From a checkpoint of a small contrastive image-text model.
Model: 18.1M parameters, 64-pixel images, encoder arch convnext_v2, encoder norm layernorm, encoder activation gelu, encoder widths [64, 128, 256], text encoder width 384, text encoder layers 6, text encoder norm layernorm, text encoder activation relu.
Data: 101725 training examples, 30.5 epochs.
Rows from block 5 of the image encoder of a small contrastive image-text model, named by matrix and row number. Rows with one number belong to one neuron. Each number is 128 + 32 x the weight over its row's rms, rounded and kept within 0 to 255. All counts start at 0. Numbers have three digits each. After the name is the row's rms in percent of the matrix's.
After each neuron's rows are labels from the 100 images, of 14848, where the neuron reaches its highest value: "colour at peak" is the nearest of a few named colours to the mean colour under the peak. Only what is clearly more common there than usual is listed. The data: photos with spoken descriptions (Open Images, Localized Narratives). In brackets: how many of the 100.
# fc1: MLP up (encoder.blocks.5.mlp.fc1.weight, 256x128), inputs 0-127
# fc2: MLP down (encoder.blocks.5.mlp.fc2.weight, 128x256, transposed), outputs 0-127

fc1.241 096:112168131146133103088233153102160112171111090079128120167112106112133119131143133135102101110107128151108200114140125103134128164132115051084139101117097112142141148147124127039124116119147112154129117135142160121120110115160110101132153168132138150163161149111089129092162131118061137148072127139108132134093235137115064127161139104096159176218098063170148104120160085058116092132164
fc2.241 106:110150098163164158094133178099052186096071147142060137142119120122111111078134143144115156126133110111126118103137155095115130078053112145104083149098160088104120099110181128114092160171078161091087126150123183121159123140202107123136099096157105151176117133110078183131130113074126067125104109147132072134181162101114088083135183097144115122087126160127151100169147146124102088068192
colour at peak: pink (45)

fc1.218 087:178148137187017144106139099144138113069148134152174165165101091175129129103164126132154106126074141089127113134158118156087057157163093096108164136114154131100135105137117126147127107111186123116112129175085197080160102148130172152151144115126101162108106205125131162119178062106132100138115119115113156161157155179053111160149093079130113180185137083129103097142142133149112085109150
fc2.218 094:129154136163106177132102113131068122147041093096153179182144146095112147062188132176126111129113178086168145106140152127110093108102120130098115083071079123090086082189156129166133107111104105134125120145048125100152137107091081125147121098140151075175146126187100094125096109107119121182174096111146145122145146163084153129126135079159202132125054150116137155121155168143139074144108
colour at peak: grey (70)

fc1.112 098:123132125107084088082120124103135114103131129167109133115155079118141111133112184131138140120109142172111119115123104160135123151119084093102088141131106027160139151151115112209150131154152118153144124159151147084127120129154140128176145112192142091222083128144139181130134201099149126156109142121107141100135171191096149102148159111127105102071112181112110016075223139136112152147143
fc2.112 114:120127095110075173142133170191121166110079149146164112115143147145130161142102126116152174124178111104177179139078172150108100120152166102162102117119145184160131104140113102178212097120137123125109134119130146129179086131147095125105119148160174092094088197125173147143187114126110115087151161142155140064091156114076156077123084130148151183077112186160126110109180109192088138128064
colour at peak: grey (71)

fc1.12 096:107054065093150141105117090133103149136173078160161079143110106142131137098124163132112133142116124124135136118153102126149133180148090084091133108150100091143121082081118112143139139139169166141144115165074185132088122125135107142105166117093103138201138116202206116175098164213170102151137107086157147101083098144136154089107170100194128082159113111152119188089156129083141147169068
fc2.12 098:093100157143130104070138084136088126169152141134159150105118156113079089127067096148077100088130155095147121116174136099110117037153174119103122066166166144070127150165165182184155102158155067148141123134085082089075194147145171181188146146132154114135117123126077137141129164109146053114120111100148179139141167120130132137079138119176162145148118120141161161138063099136119123162134
colour at peak: grey (81)

fc1.97 107:136097134157148159178249087161133231135125120132182103132143127183143145125164151111144141115085132131096117140202148161101148095110114132125114127107140151074133155089126150194091117116130130128179134107175066160115091147113202128125164130180126168138101132131181123083127107139111203093099186156156147137086115097148133186112121144114124114114111174101152121074174139155139121116111
fc2.97 101:078163135157126091098145159110083092150145147139110073188089136149136147146147167116149126157092100101064108117136115091102138102091139116096049113151052134100156131136176183086082122152156156114094093140103127040156172151126133159131086080101120112185105114056123156132068202167151114091096143131128150143112183120119126069105125125153167105143091097118124069161121080150144153131131
colour at peak: grey (61)

fc1.188 111:128100049146049116123179156103141157096122102100145085124143168106195135166116119129134122164119083167119072161158089099111167109112094151137100154114110115108129111146141168131118131142189115130134136165037146094129097109137141090069161154151171101125170151133158083096142162146109137158169138118225164102154122122118101189122139148109152114087123164143067198077118142159135074120080
fc2.188 110:211080157081131110096115129147183145077101126077111118132140136143048138127109098121134179136139153111122092135133107150221086115146097133187151144141085120064167151110139110085094132096125092099067119135124081155063140129112147129106146161150066168103139151075181127086090084139110160141157161120085118087099084128139109191160144137173120138094150061116089145103142134130163144100096
colour at peak: black (31)

fc1.44 102:109142134115140153157170109178105043208135136086151131124075155100108077130143118130142167050113153118103151085178027121117099160151128113084114100107128118132122109149122175108126241148099118129165120062165117126208153185069106170160179116135160184142169162125126174123134100118120157168125131144134067107129123095107133152125120150153139136110138126151117125125122168116111135127103
fc2.44 104:096156122105122067142094152161121119054118101112136099104094083138106107148158119062121105134116167205170136095115161154130144139120119134130026117178148093105102139101129136164114228116166190133093122129133155083130167138109066120081107129187145150139110106171111123084156077133122127068192087169129140133125161119176112181121108137156097113140132146121117109095068075091148148139139
colour at peak: pink (27)

fc1.47 092:099094100130092185149204099110160149089158118134202087147161155150140164120168207140125162121103154132120124105083107119132100117255127122081098102122110154153147107144132123177148170164185098124135160141166101117120148153154169131114131165192072177112107156137132098129131138073100152154096125120144121160093113181166117121095100097146061109162119144124096185105129148169086146106125
fc2.47 094:144117088108117128101111103151100102152148132092100151175093102121102132174101121054131096098090144126121131095093110104120155056104079138108154130173133140138154087119166163084173092110134137121116132109167099043081190143138108117072143103158192170142149109107190169162170137128129108124159171098120122110101158127075159142129159086126200149142031095117118167138160140161094170095180
colour at peak: pink (31)

fc1.38 106:069106087177176109101182106074100115102165144125196199135145158161147125103102128168139082142112150148173177068140104143148124113159111073130174079117138084118087167166050113150147101180138174183155120143154121169173139176112172100146155136174101139117126161097119127159141141196123108084129173097145161147140166164145125126106113091130128113175146166105077095132135159157104135097077
fc2.38 105:137112166153129153149142095141122143116146149183135144164108141071115174118100151155112154130127115112125157105162098096190174117158161175125138146113120104116119174150140131143159171178149162079103099106124100113209158094109168173110090158100148132105156112078163147116100084172135069134078139141112139205094057173131136126128131145062150155111126049129108108028165099076142176122101
colour at peak: pink (25)

fc1.173 095:106197078092148162118154081117139141136050091093133128115139114117117108095107108175085119138127112162108117116130166117182097123113143072080170110134138113128132144132183156071087110116135096156145184186101160174153113160153075079086135204131167126106130110177119123135130120116132101177182169147095090149137216154152145060125110149133113071174115115153141118137163067127091091125177
fc2.173 101:151116160152099124109157128182085124122118098180104114166154127139161090119136098114143086136093106097138121087134124035131172173106103117141110116074083079070078071098147076080148127136153086112129162067075139157159077166116073128112100183151102105131096135132125081176115156125122167149164068091136137142081152103089111138133060114161116169138110087126172116102071060126096122131133
colour at peak: grey (62)

fc1.214 104:087161089136118115118166141145114154137133130072153098127146101108110145120155065172093117092048113116119157254153048130119127146111162134076129168088126073149160129149166151124132161113118163168119094129150103124150139173040108112137113117175054131125150083114151146125118145134135019113143124089180105118113141156111116156182117143086118132113133104167108147103130167112120150100147
fc2.214 103:189077105114113150154092110113161102105107127155160107110175100128114101120152154143105092165130122131146125088117173148075117144139130050096140077114128096108069112101159128159170140115086088137130127147153117174134098217116108087171098091126147161151142074151082137132183152164126188108156110137112156110122105115177101093173076158134069064142120121137088158135154081043195117099159
colour at peak: black (42)

fc1.105 095:090130124103195065138120104072127175113135153181077130113117089151148099101126150121142083086114130185097154134138177064140077162137085118129111126101123120108128114115253139174098116125174072110128109142147150129093196148080114107131121149116123120119149155120106140107151077093096110065063158167120117137104161193092100186144105165131141101118127194124129160128183126153151139137106
fc2.105 105:107131077168085156136151136174121121189160112138107127116151076117181119200170108139103172173139127088110087108100145219120130149153136148129166119106129129079170080159171181145123098099166189159183096118121131101139151069135079126126157183071184106148139065154132128111172161155110158213152146159123146098116122146142141124115154147193157098132102119143160166181140129144120114107093
colour at peak: pink (39); white (28)

fc1.215 099:106078092119076092173159112132119121133133102032168138113139186124158139112088147165132146095146091166165114129109099137115117188082165132093108132107152146143143158100131110123140123069153123152138123164146140143151093161145152134120113070153125126128125171124122136117137192146035143087119066117122111148122121116203080151171127126122116133168141138114022096100140138077089021155126
fc2.215 094:134110118161075162093169113107090085143119146144145138082121081142152112045125119155127087122167085128114108081087071150131152155133123120154144142126179135077163093129169176080131111092150112138094101154073181131131133115095135121114116098120170124116123145083120140132140162088104073145194143153134190190175179065110170151079144140068162133162130062118106158103085158125103194091162
colour at peak: grey (69)

fc1.81 104:125113117149062125157108136204120093197154098112122062120168174163143106167115094134129141056099166138134152158123095102167103138150147103114117088138133113076119160076171162145106153117174101143137135145134104135112142123064111115084178076144160172190147158169063167077203103122132071104151109115149113080091158117132134112118154095135135160149108148158109101079172118121121126073059
fc2.81 115:091149133095161119135119117148121114110130118124096160117134095132133195161092159133155135144121119131117146100156157103193171144148059166114119088164207100125097154124127105137068172095169118113081052101190126153170135139139156171093166161168122105121144079139137140155084120084156242134143130153138150111071082147141139145112106074098104038129136184170110128141080134113127106105119
colour at peak: grey (60)

fc1.211 087:118142141115204092143115122174109138126018127153103123101128105100171130118064116128163148155143132163100058139129199123141134108125107135098101153135087067117057093136115126119147116098139140104105094148131159128176159119099118103119127150141146149138163027096172127145186144115126165079145119118096133121115055151234105134118110149150176166128129146196106141114178157136141149115128
fc2.211 099:081106107141123138136128200141114125126107106111121107118137100113149103138165123088134044141098120099168099184131123131137109128090115133179147119119085099138037123150128123111142103137095116134143115109087111104099016157100087135125053076116199102115093140134167079188120113167113160165102056054118111130102150100147176102128093122158119112104148103076167146150142105143129115151202
colour at peak: black (66)

fc1.15 099:110137143187098059124094087171110163060160150116193184097148094145131133146152120095143126081124137162126086046127088141106121139109162099118185165100178113118161180136107120148112158114125174147085114106161106137143054098110146129114166094132116164127134150101104111201121060140102181069139101165106053165119135166191161083138149159117123138157081107129106135142132131153175108123137
fc2.15 109:233142102132135102081181124154149120132167117142082174175165152187129150134116133136161099097120145139119071165126105117141118108103085116095165172105134144141185143104141092123103100123097077096101208144150078098172168185110123150145156135120142161098169144081106150094141103104138134087145133124088177151149170106120070113169128125089056091112105101144091104117146051126174072109146
colour at peak: pink (30)

fc1.219 088:118103126115184167118119092151140178128129110122105128146119043122097134135124125126094096133072081127110137107163157119155188168118098113120143123116166094142120069183106136080052116179125114116082138140128108186089123114114110181104139109099111107141123127055151099151165108162107134114166130138128092124071230132133187107088225119140173106150129113106143116071079092167124091090116
fc2.219 100:096152103153107143123090176148116096146130118112106163126189102091135188133147146118165182124100114079105156110121154142119146144166166072132126153154125114101161148162122095085135132165150098137182094117124150192137232107154148111178172094175094142175135095110091092146138126125127142154148155119178180166132088077134136122112187099121178117062089127090169105111109209080066156122138
colour at peak: pink (33)

fc1.67 103:100148150103144124121100135163126048072125101133151125171135111131115157068081091054142117118096152109144138207072121108170105151183121153107123170169132088143150134156213125122105148108159083160137121120126136129132199086127094152065158126089139096160143107117121107119153134107142013066117110209105136134114149095157096103081080081106154099141138134131111130107129161143109134147117
fc2.67 097:166147135184117153125136137144090127090154139136141166080193159047208123130125091115110122199124117105121120072119108140098105137137116111117117192112144119137101083108129089133108150080178151058155071183174064129133141140150075130099148116129151196187112122183106153126128065147130117138105125135119116087133116153164121147095125198202154120087086133156141104151148145150085167154154
colour at peak: black (51)

fc1.4 092:127118179180059149201155084144083113111161115125117142124148071056089161106063139095117140057114115145104130108173121114117112148139134135062127135135151135134119113093133117153111121008116110211090141148070108114123103145172164155127146085100140124076157148151147082158132113161141122135129168100174171103105150107133124117071110056173116136150140112084112130127147184156110135155133
fc2.4 101:091158128128092171137160116131086111097185105169110163171132102144134149107106086147132167106141121114133052197147110164118116112117191212144174186166092104167185165123070119150134084188154127109129140112147150158121199133160082156137159087128143156102108148101155112133136148149153184166176115128108120177204156180163088112085105138080106106180108124127165106123168142122134121093126
colour at peak: grey (65)

fc1.52 092:114156134157220042115133122135124137149106181167094117103063165116067155099144090126139166142122144089129164120114127067140136088104151123096100130099129102083155170156169181122121129192155122110070138124106117173146138119090139128148155114170139160145142131161150130120125103160062120070124117087166126112153236153054135140130164151087172128132122140140115138163128105199089088097132
fc2.52 094:097111116151132144118104147133078084123101147150139127135137182053127107131137120137148163102195068120158232080136123141170104065141128119142171172128160114109115113134143114063068108161148166125195140124115168155148144108099126142196174145175109124122093111145157063111108125181115116143095134127125138126183113141147095132164063155150069115117119117107166127134090169155054060113105
colour at peak: grey (70)

fc1.121 086:165123094169177147110057117165144093138140145151121109068118100076094164150165117156140116077119124157141170136113125145134181160151085078066117128079056144134156164144119111190122129034115153103139128140070076175136129094144109154077128168125112121123158159137134119158094077106149105066101098137138169147145189155089103125160111156104155147119103174071145113134133111084146069182146
fc2.121 088:154078125137164140154091192115163138150109179183126102127093091148100109133106077192146133111143108109135159100160103061145159069177108162147132193161131118145124098092173177100108157104118113118086109120086133139130139102116099101188119163124161105141189122060158131095117092138134132230129120169128183097162110136120095129144162131121192067135127126134120116124079108185142058094141
colour at peak: grey (61)

fc1.250 102:127158126152107146128110134160129096141104128175129145145112190107161128247073109138140138107122110089118156156164144075122074112161117074128105150101153169109161168153138114162117119121206143102145103144150091180122129137105109145194134148137154128183128128121092116113124114217117136077104136106138116098117151122072093102106077141080151136105134195152112081154181130117067212177149
fc2.250 101:181102076179113078143089164110133127092068090138174170135147185080135120154118137148111094066078146138166121073063129121174122188191072113159088126127119136092140163146190122182130108117124161121125179056098159118118181166073112151104103151112121061094122125194139140148123084109130177123192129085149154146163120134123160108134135128172152141121137100141134127132101153087131091113143
colour at peak: grey (68)

fc1.221 101:100117117096128158114084117092112166209113104105113105110152036146167130128142122141124164118149117124092140243154166096154148101148147115154136109124108136116149140172131101154121129048164120141143159074138131202182105120146107160137124116058156121097123151114183140135169190126107157164101142135061113065177120127137151126151113135150134158111128128080111076112159214137105116175117
fc2.221 101:115126131140175153136088123085134219104133092166166223149151103074114124113152080152147157146123206158163107093182132179185125121167099175152156135172137093159137127095076130173119120077106142074080179133112093118139154149141116121123099139093155053092102149141135118135102191118138046154119111123125135148159116162076118163120123115116166106103138161151115103149152080126189122122124
colour at peak: black (36)

fc1.83 093:152099155173056116117106080132142123116152121155124152145110105109104147164095128163164114187165110062103065152062137150132130125153104093143056109099171190144138092107134155132092148135142172112143152185113106112174107127124178105152130072048111141118214111072164147142145160084087119114096094101107155087153114110098159084103098144096120125095125138096122139079113129180068185134121
fc2.83 098:112099141107131111104105099154084094130086148090110180151125094152123155107161139169181089081158115157156160134196179067121151058134126121147109113075121140060161049144167098146103117130105094088122078179092108154142106065147067149141155165149128118139155140112100154137093189146119083139120083120155208131126158124088099126109165113087148121090084103090140152106123166196132161138111
colour at peak: pink (30)

fc1.29 093:122184170121082127100128084178128159144110125148152151081145137139096086159121095130104098172148123140176160084125127105142107123139209128106143134138102103115151134094084117152155173116080143188132139112114065124142102121105109125070124167117125154166158127138152121086137145147186169136178137130155114162167126118075160073087172080067157184167147211171104170183187071083111123151123
fc2.29 100:131151105096128121121134166212106166101095120133141094147093184077159078129111111129077131189135096081173145149152095121091122168114097127130136111103139141114164130178197125118173110149086181144067131145138129117073153147140111138147113104093142164072088072126131164150178151110087175211175164120116181159156132124147057148112127119135101142108110181068124143164169172147184116116145
colour at peak: black (38)

fc1.128 096:169136151133118131125112090124115139113123152098128112147111119160202145155084167133162103098104124164145144122150139117127090118128104061179081147130170082103189139180163210121082096128117128127103131118103131007143119142159140104174150131111096089141082162215144124110163118093179108145127169066200095067124158134110102143095151102141077082130136118107151126129126133073131093149093
fc2.128 103:149087162152159116089100185096060127153085177133081139142113171076125120068087158140119093146098140129143148110131092149097115142084131113138119113082138103117082123186203119086099099198175132130118146114143150123098102088075140105181091081108095122175085082136125135094128177114135115085106097106137148188154167122099170094148090066105164161112095109121085145183097144105109098185127
colour at peak: grey (71)

fc1.10 087:098152105158127132152137070159153167102116125134158098143138141121124108163098167160138119180131111091142168137141071107125150161144104134201074131142120123121180166146106144053122106096142113123094147115167099062183115145100176147123134040094107129141180073149133123168094116208173071125071106109120118150132121136176104146084141108138147077131107080154174098037153128131105184137141
fc2.10 098:104142156104169169163143183144085084176113133162091140151114158150192133074139156172149144136106145193156059166153118067164146133129118148180184103141149141167106100167157165141136122175078155142111074140136133144113131138170143072117096141123123114137108117121135148181138117127128057143185084102122115148121180145122181121143137133127101141112204158072073179147132119033128114087116
colour at peak: pink (28)

fc1.228 109:149118158129068102084222085141158103134124151139151147142159142119105109135104058109115117231124125168136129205156122120120115146154101092111091115132092118186095161130144099126140092130158153165175103134106182145111139179120076129125150149115201105143130116096136118078205156114146121080144172091147092194078128108131121136052127143093143120139162158131138161105107075144165160089138
fc2.228 100:149130103137155071154163137202097169195140135133204156088143090141101103110142053120124123139118118073123120116111121081170157114092098149106182143102143111116188154092057155139117131093125124140137126170188161122123121193089119157084140152114097175131089078116156086089151138141129147158125117135122136098083098172117170171120139102095110112140102123162099151085067133163144155213067
colour at peak: black (45)

fc1.23 109:170146151131117122151214116166124179162088140160139115092152169070141118139127128165121110106112086159155133067103161140113128186164085125110153114092134129119101126149119164115072082148111095145096159192116159093199151106160096117090126110140182167155102141115060115123155103130119219125112179102125158133091147175110118132123112098147164102085058153101136105130158151111080136045175
fc2.23 105:122144133161130133222122086119132071086159142075126150182119097094131177078126137141118188187094130116068132152140114102147138141145058111068144146125131184150146153105094106105149132108173091180144139123112099106108132146140138130111116102118152168168082134170147182086182122080149144079123180152148163140076134124100137106068155142159121102200079136115079105168183101162125132082163
colour at peak: grey (72)

fc1.185 112:144084128065144141139144108032142118129117148044165144109157140125126174135123167101171088126121137141089156088185155150111124166128144116107113103113094104173187123121092129184197075086113208113116075153158119103155127103099085137121126087091144097169108105151124113131116092152125103085116092049120121053123113164102144127157137166190094104155114126112139087153120134156175133086083
fc2.185 103:127110083132170131167123097090160046112091176129140124135096165096117142166145156050156163151156174082142078105098117165094128134150066165135101065170100154186128151127143106081124093112144165159154091143137116120114132160184110177139087077128123104144146197137184135140158110145123086121123154107155151219090154071099142110109141094080131130171126107081129094102177128084120124123100
colour at peak: grey (72)

fc1.31 103:119123120119127182145168071134138112170105131150114118133075157132120168122197153075107151196169094092105169124130130129114182093101205117106106154144148125116084140166171201115100191155164182115089143143185127171136191117145205135101160108118148135108189161090128131133118179149150153158144118109207114135084124121092138088084168125099125106102132130124147121129120116154151116042128
fc2.31 104:091161120115074137122102107147072103129182144174131096117118061162105139082171134166121064109093220170105179159176154080113142062094141126141126124135154148139110102118115113134173150114129087097119184114113160180086141143184161212156162146127129103119082123134193123137164124088132155149066103095123116155136126165151169129166101169127125124122148120163134108116052170069137121146139
colour at peak: grey (61)

fc1.61 106:139106136166088142113157129134110156128116104207205180106104118152213152169128141177127088148139128135120149122074106134131109074135072157147105110127153124088111156086141142132148088068132137087157140133165098112203162131073134098097103154142131093119063095102157154097175133082138105109204126126102132150120140108056195117099104172180136118153146123126100154159135125176080166134182
fc2.61 105:104103142136165163141130143150162146170141146032189103141115109122133155153139135146099141131168150098092165143110097117094112145141144184094110149112117118121184119143188162215125094085103188079100108114150153119137127108180119090162175160105100139134136163080129117097149092141104159166140111050135173098116135102054170129073089099176147117157114124137112154093101212166113095092161
colour at peak: black (34)

fc1.96 103:160150171128097141118116104073135164168060114174133122151161121118144157108155123140152086155101163148142098087126127096089078198079129171164129122148133121115141103123129151149125109114098050119136108211121169095111099115177159133182134191103120105118095122146090123162185054134108083139209089081131113165161145166111091088155179176116141144142139088116138205115152099165141094134137
fc2.96 112:100059075160157144058112160135109149116081104087138107105080160108156083118088119115098119128135127159151099176105153149088122134155113164169135105052138102084158103120121111139155104137159161132143180136137136134157109155076130071084040125103106097132145143115094153117118108152129094113151107067125101154200177065114119131173118168146147169058120163082166070157127100130093114171168
colour at peak: grey (62)

fc1.200 095:148124155090103101153065098125115176109159112171093133123151108130119175145147149081124185160098091175093114153169127144118191100150100164157106145139103077073177156127142126061159108159106183146151099136134154088109152055090096136113143118106155140095145149128096131114155089214091118137055116085135149105110119136091191100109122139130155099122108073145155038125123126086157195112136
fc2.200 105:089162089104161150098151131140145122173087141093146147107167168103088141097099113153113136098151092123181144096124110170126079124098074093128112111092148131107148150131159135108151139176117153079105148150127143212080185128142147154114110171067084104117174146087130132088141145161159159108175041160126151151092165027123135146109165113176160066118165128144187093142084130115084120126169
colour at peak: black (47)

fc1.209 098:071175113126095116124120095096150122175077122132150124126112103117148114121116145122141133139187106132133109070094112158128083155090123141149087127165135123153067119145129104085144066233188138113154122131126113150101194118074241124166120139121155164110123166167152180159135098160114068142151125093168141149065147133162120162101165146081111122143064118162106159138155080118143122188125
fc2.209 095:054113154216094131147146189105112105191045182126067129116163146144110098204145113117175148151168105109133171131152121107109121102143075175154144131079150094149100141114130146121133072138148130171083111124124132159116125059109134100097077105199106154148174163148137071138103134142137065105075143096124142108091088158155099145109161150159083130124143153166145114155134098136083119126152
colour at peak: grey (60)

fc1.137 112:137158084127147123091112104114137161100143155148162103123069126130086156045118112141126118000140130143110132067089173135128121123088138094130185107126114153120179121119159100104095100167113142137141153170109190107172102094111147085148101072130114161139171140130103131165145101155095078145127110175139122041148095180101142125094133104113157142150173084162114128114115095134134156229112
fc2.137 112:082124099114140060139141072076131086134136192139134131121092068138134114159145148171119113147161167124088156132146093123108138084096194171148126079146108133120191140104139070166103134118128143179122066154156131115081134120171082159182177096137115139143187035138139158113131141189134142071139094165138134081121127182144079112140163124103165122099109113142110118083141179181142140166083
colour at peak: grey (62)