A small contrastive image-text model, trained from scratch.
Training: soap at rate 0.0016, 12100 steps, batches of 256.
Data: trained on photos with spoken descriptions (Open Images, Localized Narratives), 30.5 epochs.
Rows from block 8 of the image encoder, named by matrix and row number. Rows with one number belong to one neuron. Each number is 50 + 15 x the weight over the matrix's rms, rounded and kept within 0 to 99. All counts start at 0.
# fc1: MLP up (encoder.blocks.8.mlp.fc1.weight, 512x256), inputs 0-63
# fc2: MLP down (encoder.blocks.8.mlp.fc2.weight, 256x512, transposed), outputs 0-63
fc1.333:63 20 66 28 51 48 30 46 56 48 33 39 38 38 15 64 47 59 74 68 46 53 55 34 56 41 59 29 69 60 84 48 44 24 14 55 51 36 48 54 44 62 68 36 33 44 24 69 33 20 63 57 72 53 37 69 43 51 41 41 50 61 67 55
fc1.334:14 57 58 47 29 39 38 35 53 83 53 65 50 54 61 44 46 58 50 44 53 68 60 73 42 79 49 77 45 90 29 59 51 42 16 62 54 60 42 42 72 66 41 37 70 30 68 60 37 40 39 56 48 46 41 32 58 64 31 70 36 31 63 32
fc1.335:62 53 53 68 26 47 51 24 56 55 46 54 46 39 62 40 44 25 70 43 64 43 76 37 50 32 27 33 54 52 55 64 44 46 26 66 37 37 41 53 56 72 24 67 31 41 56 67 49 33 40 39 31 34 27 64 47 52 67 35 51 28 45 32
fc1.336:57 87 62 30 59 64 57 20 51 47 36 57 61 45 24 44 42 38 49 45 54 57 75 45 64 63 48 46 49 70 59 56 53 52 24 50 17 41 34 62 53 49 45 28 44 54 42 48 59 49 23 46 57 38 45 26 44 17 76 49 44 45 65 67
fc1.337:58 40 51 68 65 69 67 67 39 56 55 51 67 76 68 33 30 27 53 53 54 46 38 28 50 73 75 23 61 50 32 48 37 70 22 51 44 63 34 40 51 45 80 54 44 51 54 43 47 53 48 57 37 45 67 43 66 60 41 60 46 28 89 23
fc1.338:51 54 37 43 48 48 37 37 36 60 55 51 32 42 60 35 51 30 40 45 39 72 71 42 69 26 41 51 41 60 45 57 40 73 75 42 42 37 41 35 64 76 67 66 76 33 64 54 49 65 50 76 55 56 40 48 47 49 40 35 50 62 60 40
fc1.339:60 68 48 65 57 51 46 50 43 64 41 47 44 67 23 87 62 50 43 36 55 13 77 53 40 87 26 08 27 51 21 45 83 31 58 49 31 52 36 65 67 43 69 39 42 31 71 32 60 56 63 38 48 30 50 51 46 44 50 41 56 66 46 23
fc1.340:53 23 65 23 65 19 49 41 62 56 69 65 62 45 55 55 70 42 50 34 38 42 51 54 73 35 54 42 62 31 75 50 70 48 51 46 29 53 56 49 53 63 49 53 52 44 43 58 47 50 36 51 82 43 50 61 63 22 29 50 26 74 55 54
fc1.341:34 38 38 51 27 56 59 49 27 42 45 60 60 64 43 55 54 33 71 40 50 44 54 53 81 73 29 39 72 54 57 38 45 31 44 60 26 21 47 48 55 32 36 32 63 32 50 34 64 38 80 44 51 66 32 31 35 62 60 34 57 48 39 29
fc1.342:39 41 57 38 62 01 55 70 52 73 58 62 62 66 54 99 46 51 36 43 36 35 68 35 61 47 54 40 43 44 58 38 46 51 50 92 41 62 57 40 48 53 52 29 35 47 51 28 58 66 80 31 47 73 66 87 34 77 25 64 56 37 57 58
fc1.343:56 33 47 29 37 76 17 51 31 53 58 63 67 48 70 74 52 59 53 29 40 52 38 62 35 37 35 60 73 47 47 63 70 65 48 61 53 37 51 43 62 57 35 64 49 62 44 66 13 43 57 48 31 38 60 44 51 47 11 31 59 54 63 26
fc2.333:19 52 52 37 62 56 42 38 48 68 54 50 53 52 45 36 48 22 48 49 64 52 55 19 47 60 37 16 58 42 39 57 78 60 42 50 41 46 20 38 50 23 42 10 61 48 52 33 52 36 34 53 51 54 60 30 36 38 41 24 35 37 45 60
fc2.334:48 62 56 60 24 50 40 43 36 73 23 72 43 68 52 65 30 43 69 37 58 47 28 19 52 65 60 48 40 43 43 33 49 37 34 16 70 60 49 30 74 71 56 79 52 66 73 43 35 69 52 47 45 76 44 54 61 57 72 27 60 49 52 31
fc2.335:34 51 55 38 54 31 47 57 49 56 59 72 52 61 81 33 69 30 12 45 52 44 38 24 99 44 43 40 62 44 69 60 65 30 61 47 53 51 52 44 54 44 42 68 46 57 67 49 56 62 53 33 41 49 44 70 66 69 64 39 25 70 77 56
fc2.336:43 65 60 63 34 54 67 66 79 44 53 47 48 66 26 50 61 29 53 44 34 39 57 47 63 66 54 56 58 65 73 52 60 72 52 50 59 36 80 47 88 57 48 36 73 62 34 54 49 52 55 47 68 71 42 48 55 60 47 19 61 58 60 56
fc2.337:47 42 44 57 45 41 57 47 72 19 47 44 43 44 72 57 49 56 60 61 29 55 38 28 34 79 61 52 63 68 44 45 36 72 48 22 60 49 36 46 41 33 59 45 53 47 54 48 34 69 63 56 46 34 48 68 99 51 29 46 62 14 59 88
fc2.338:56 40 56 43 30 35 29 41 41 48 41 56 60 68 51 73 61 56 48 44 41 49 49 49 53 83 40 54 18 42 53 75 38 50 42 48 32 52 29 47 59 42 49 47 28 36 40 02 64 68 37 62 36 55 42 13 32 43 47 51 62 27 18 33
fc2.339:50 45 42 61 63 82 55 58 37 51 34 40 43 92 63 64 54 23 45 63 70 57 44 30 40 69 36 77 65 56 69 54 80 15 08 50 32 38 45 41 61 59 20 57 62 51 41 65 73 52 44 42 49 73 61 35 78 50 62 38 38 43 34 74
fc2.340:70 35 38 42 46 63 45 63 51 68 72 52 45 52 43 43 25 47 56 66 50 58 40 38 54 61 34 44 30 49 70 39 69 48 52 45 52 37 38 54 79 37 45 44 58 41 50 53 41 29 72 65 38 50 47 64 51 60 61 42 45 26 38 37
fc2.341:48 60 34 44 39 59 69 53 49 59 40 47 46 72 53 75 43 35 52 68 49 66 36 45 43 57 14 40 46 43 34 55 41 43 36 33 51 67 42 67 43 28 33 35 49 23 50 40 43 46 56 49 41 36 37 45 48 43 84 66 49 32 19 35
fc2.342:17 46 28 35 71 50 19 50 33 23 42 72 43 63 43 59 54 44 62 70 45 57 63 45 26 63 30 29 58 38 39 69 67 48 55 50 36 45 82 20 24 31 40 64 53 27 58 57 40 32 54 46 50 51 25 84 66 50 57 51 43 62 51 43
fc2.343:54 64 69 68 84 18 67 58 58 44 43 60 45 42 51 63 44 68 85 66 76 84 30 54 58 44 27 51 58 43 52 47 86 31 55 46 38 43 36 60 27 41 74 41 66 53 38 65 26 65 44 37 63 71 60 49 14 30 79 59 69 40 41 60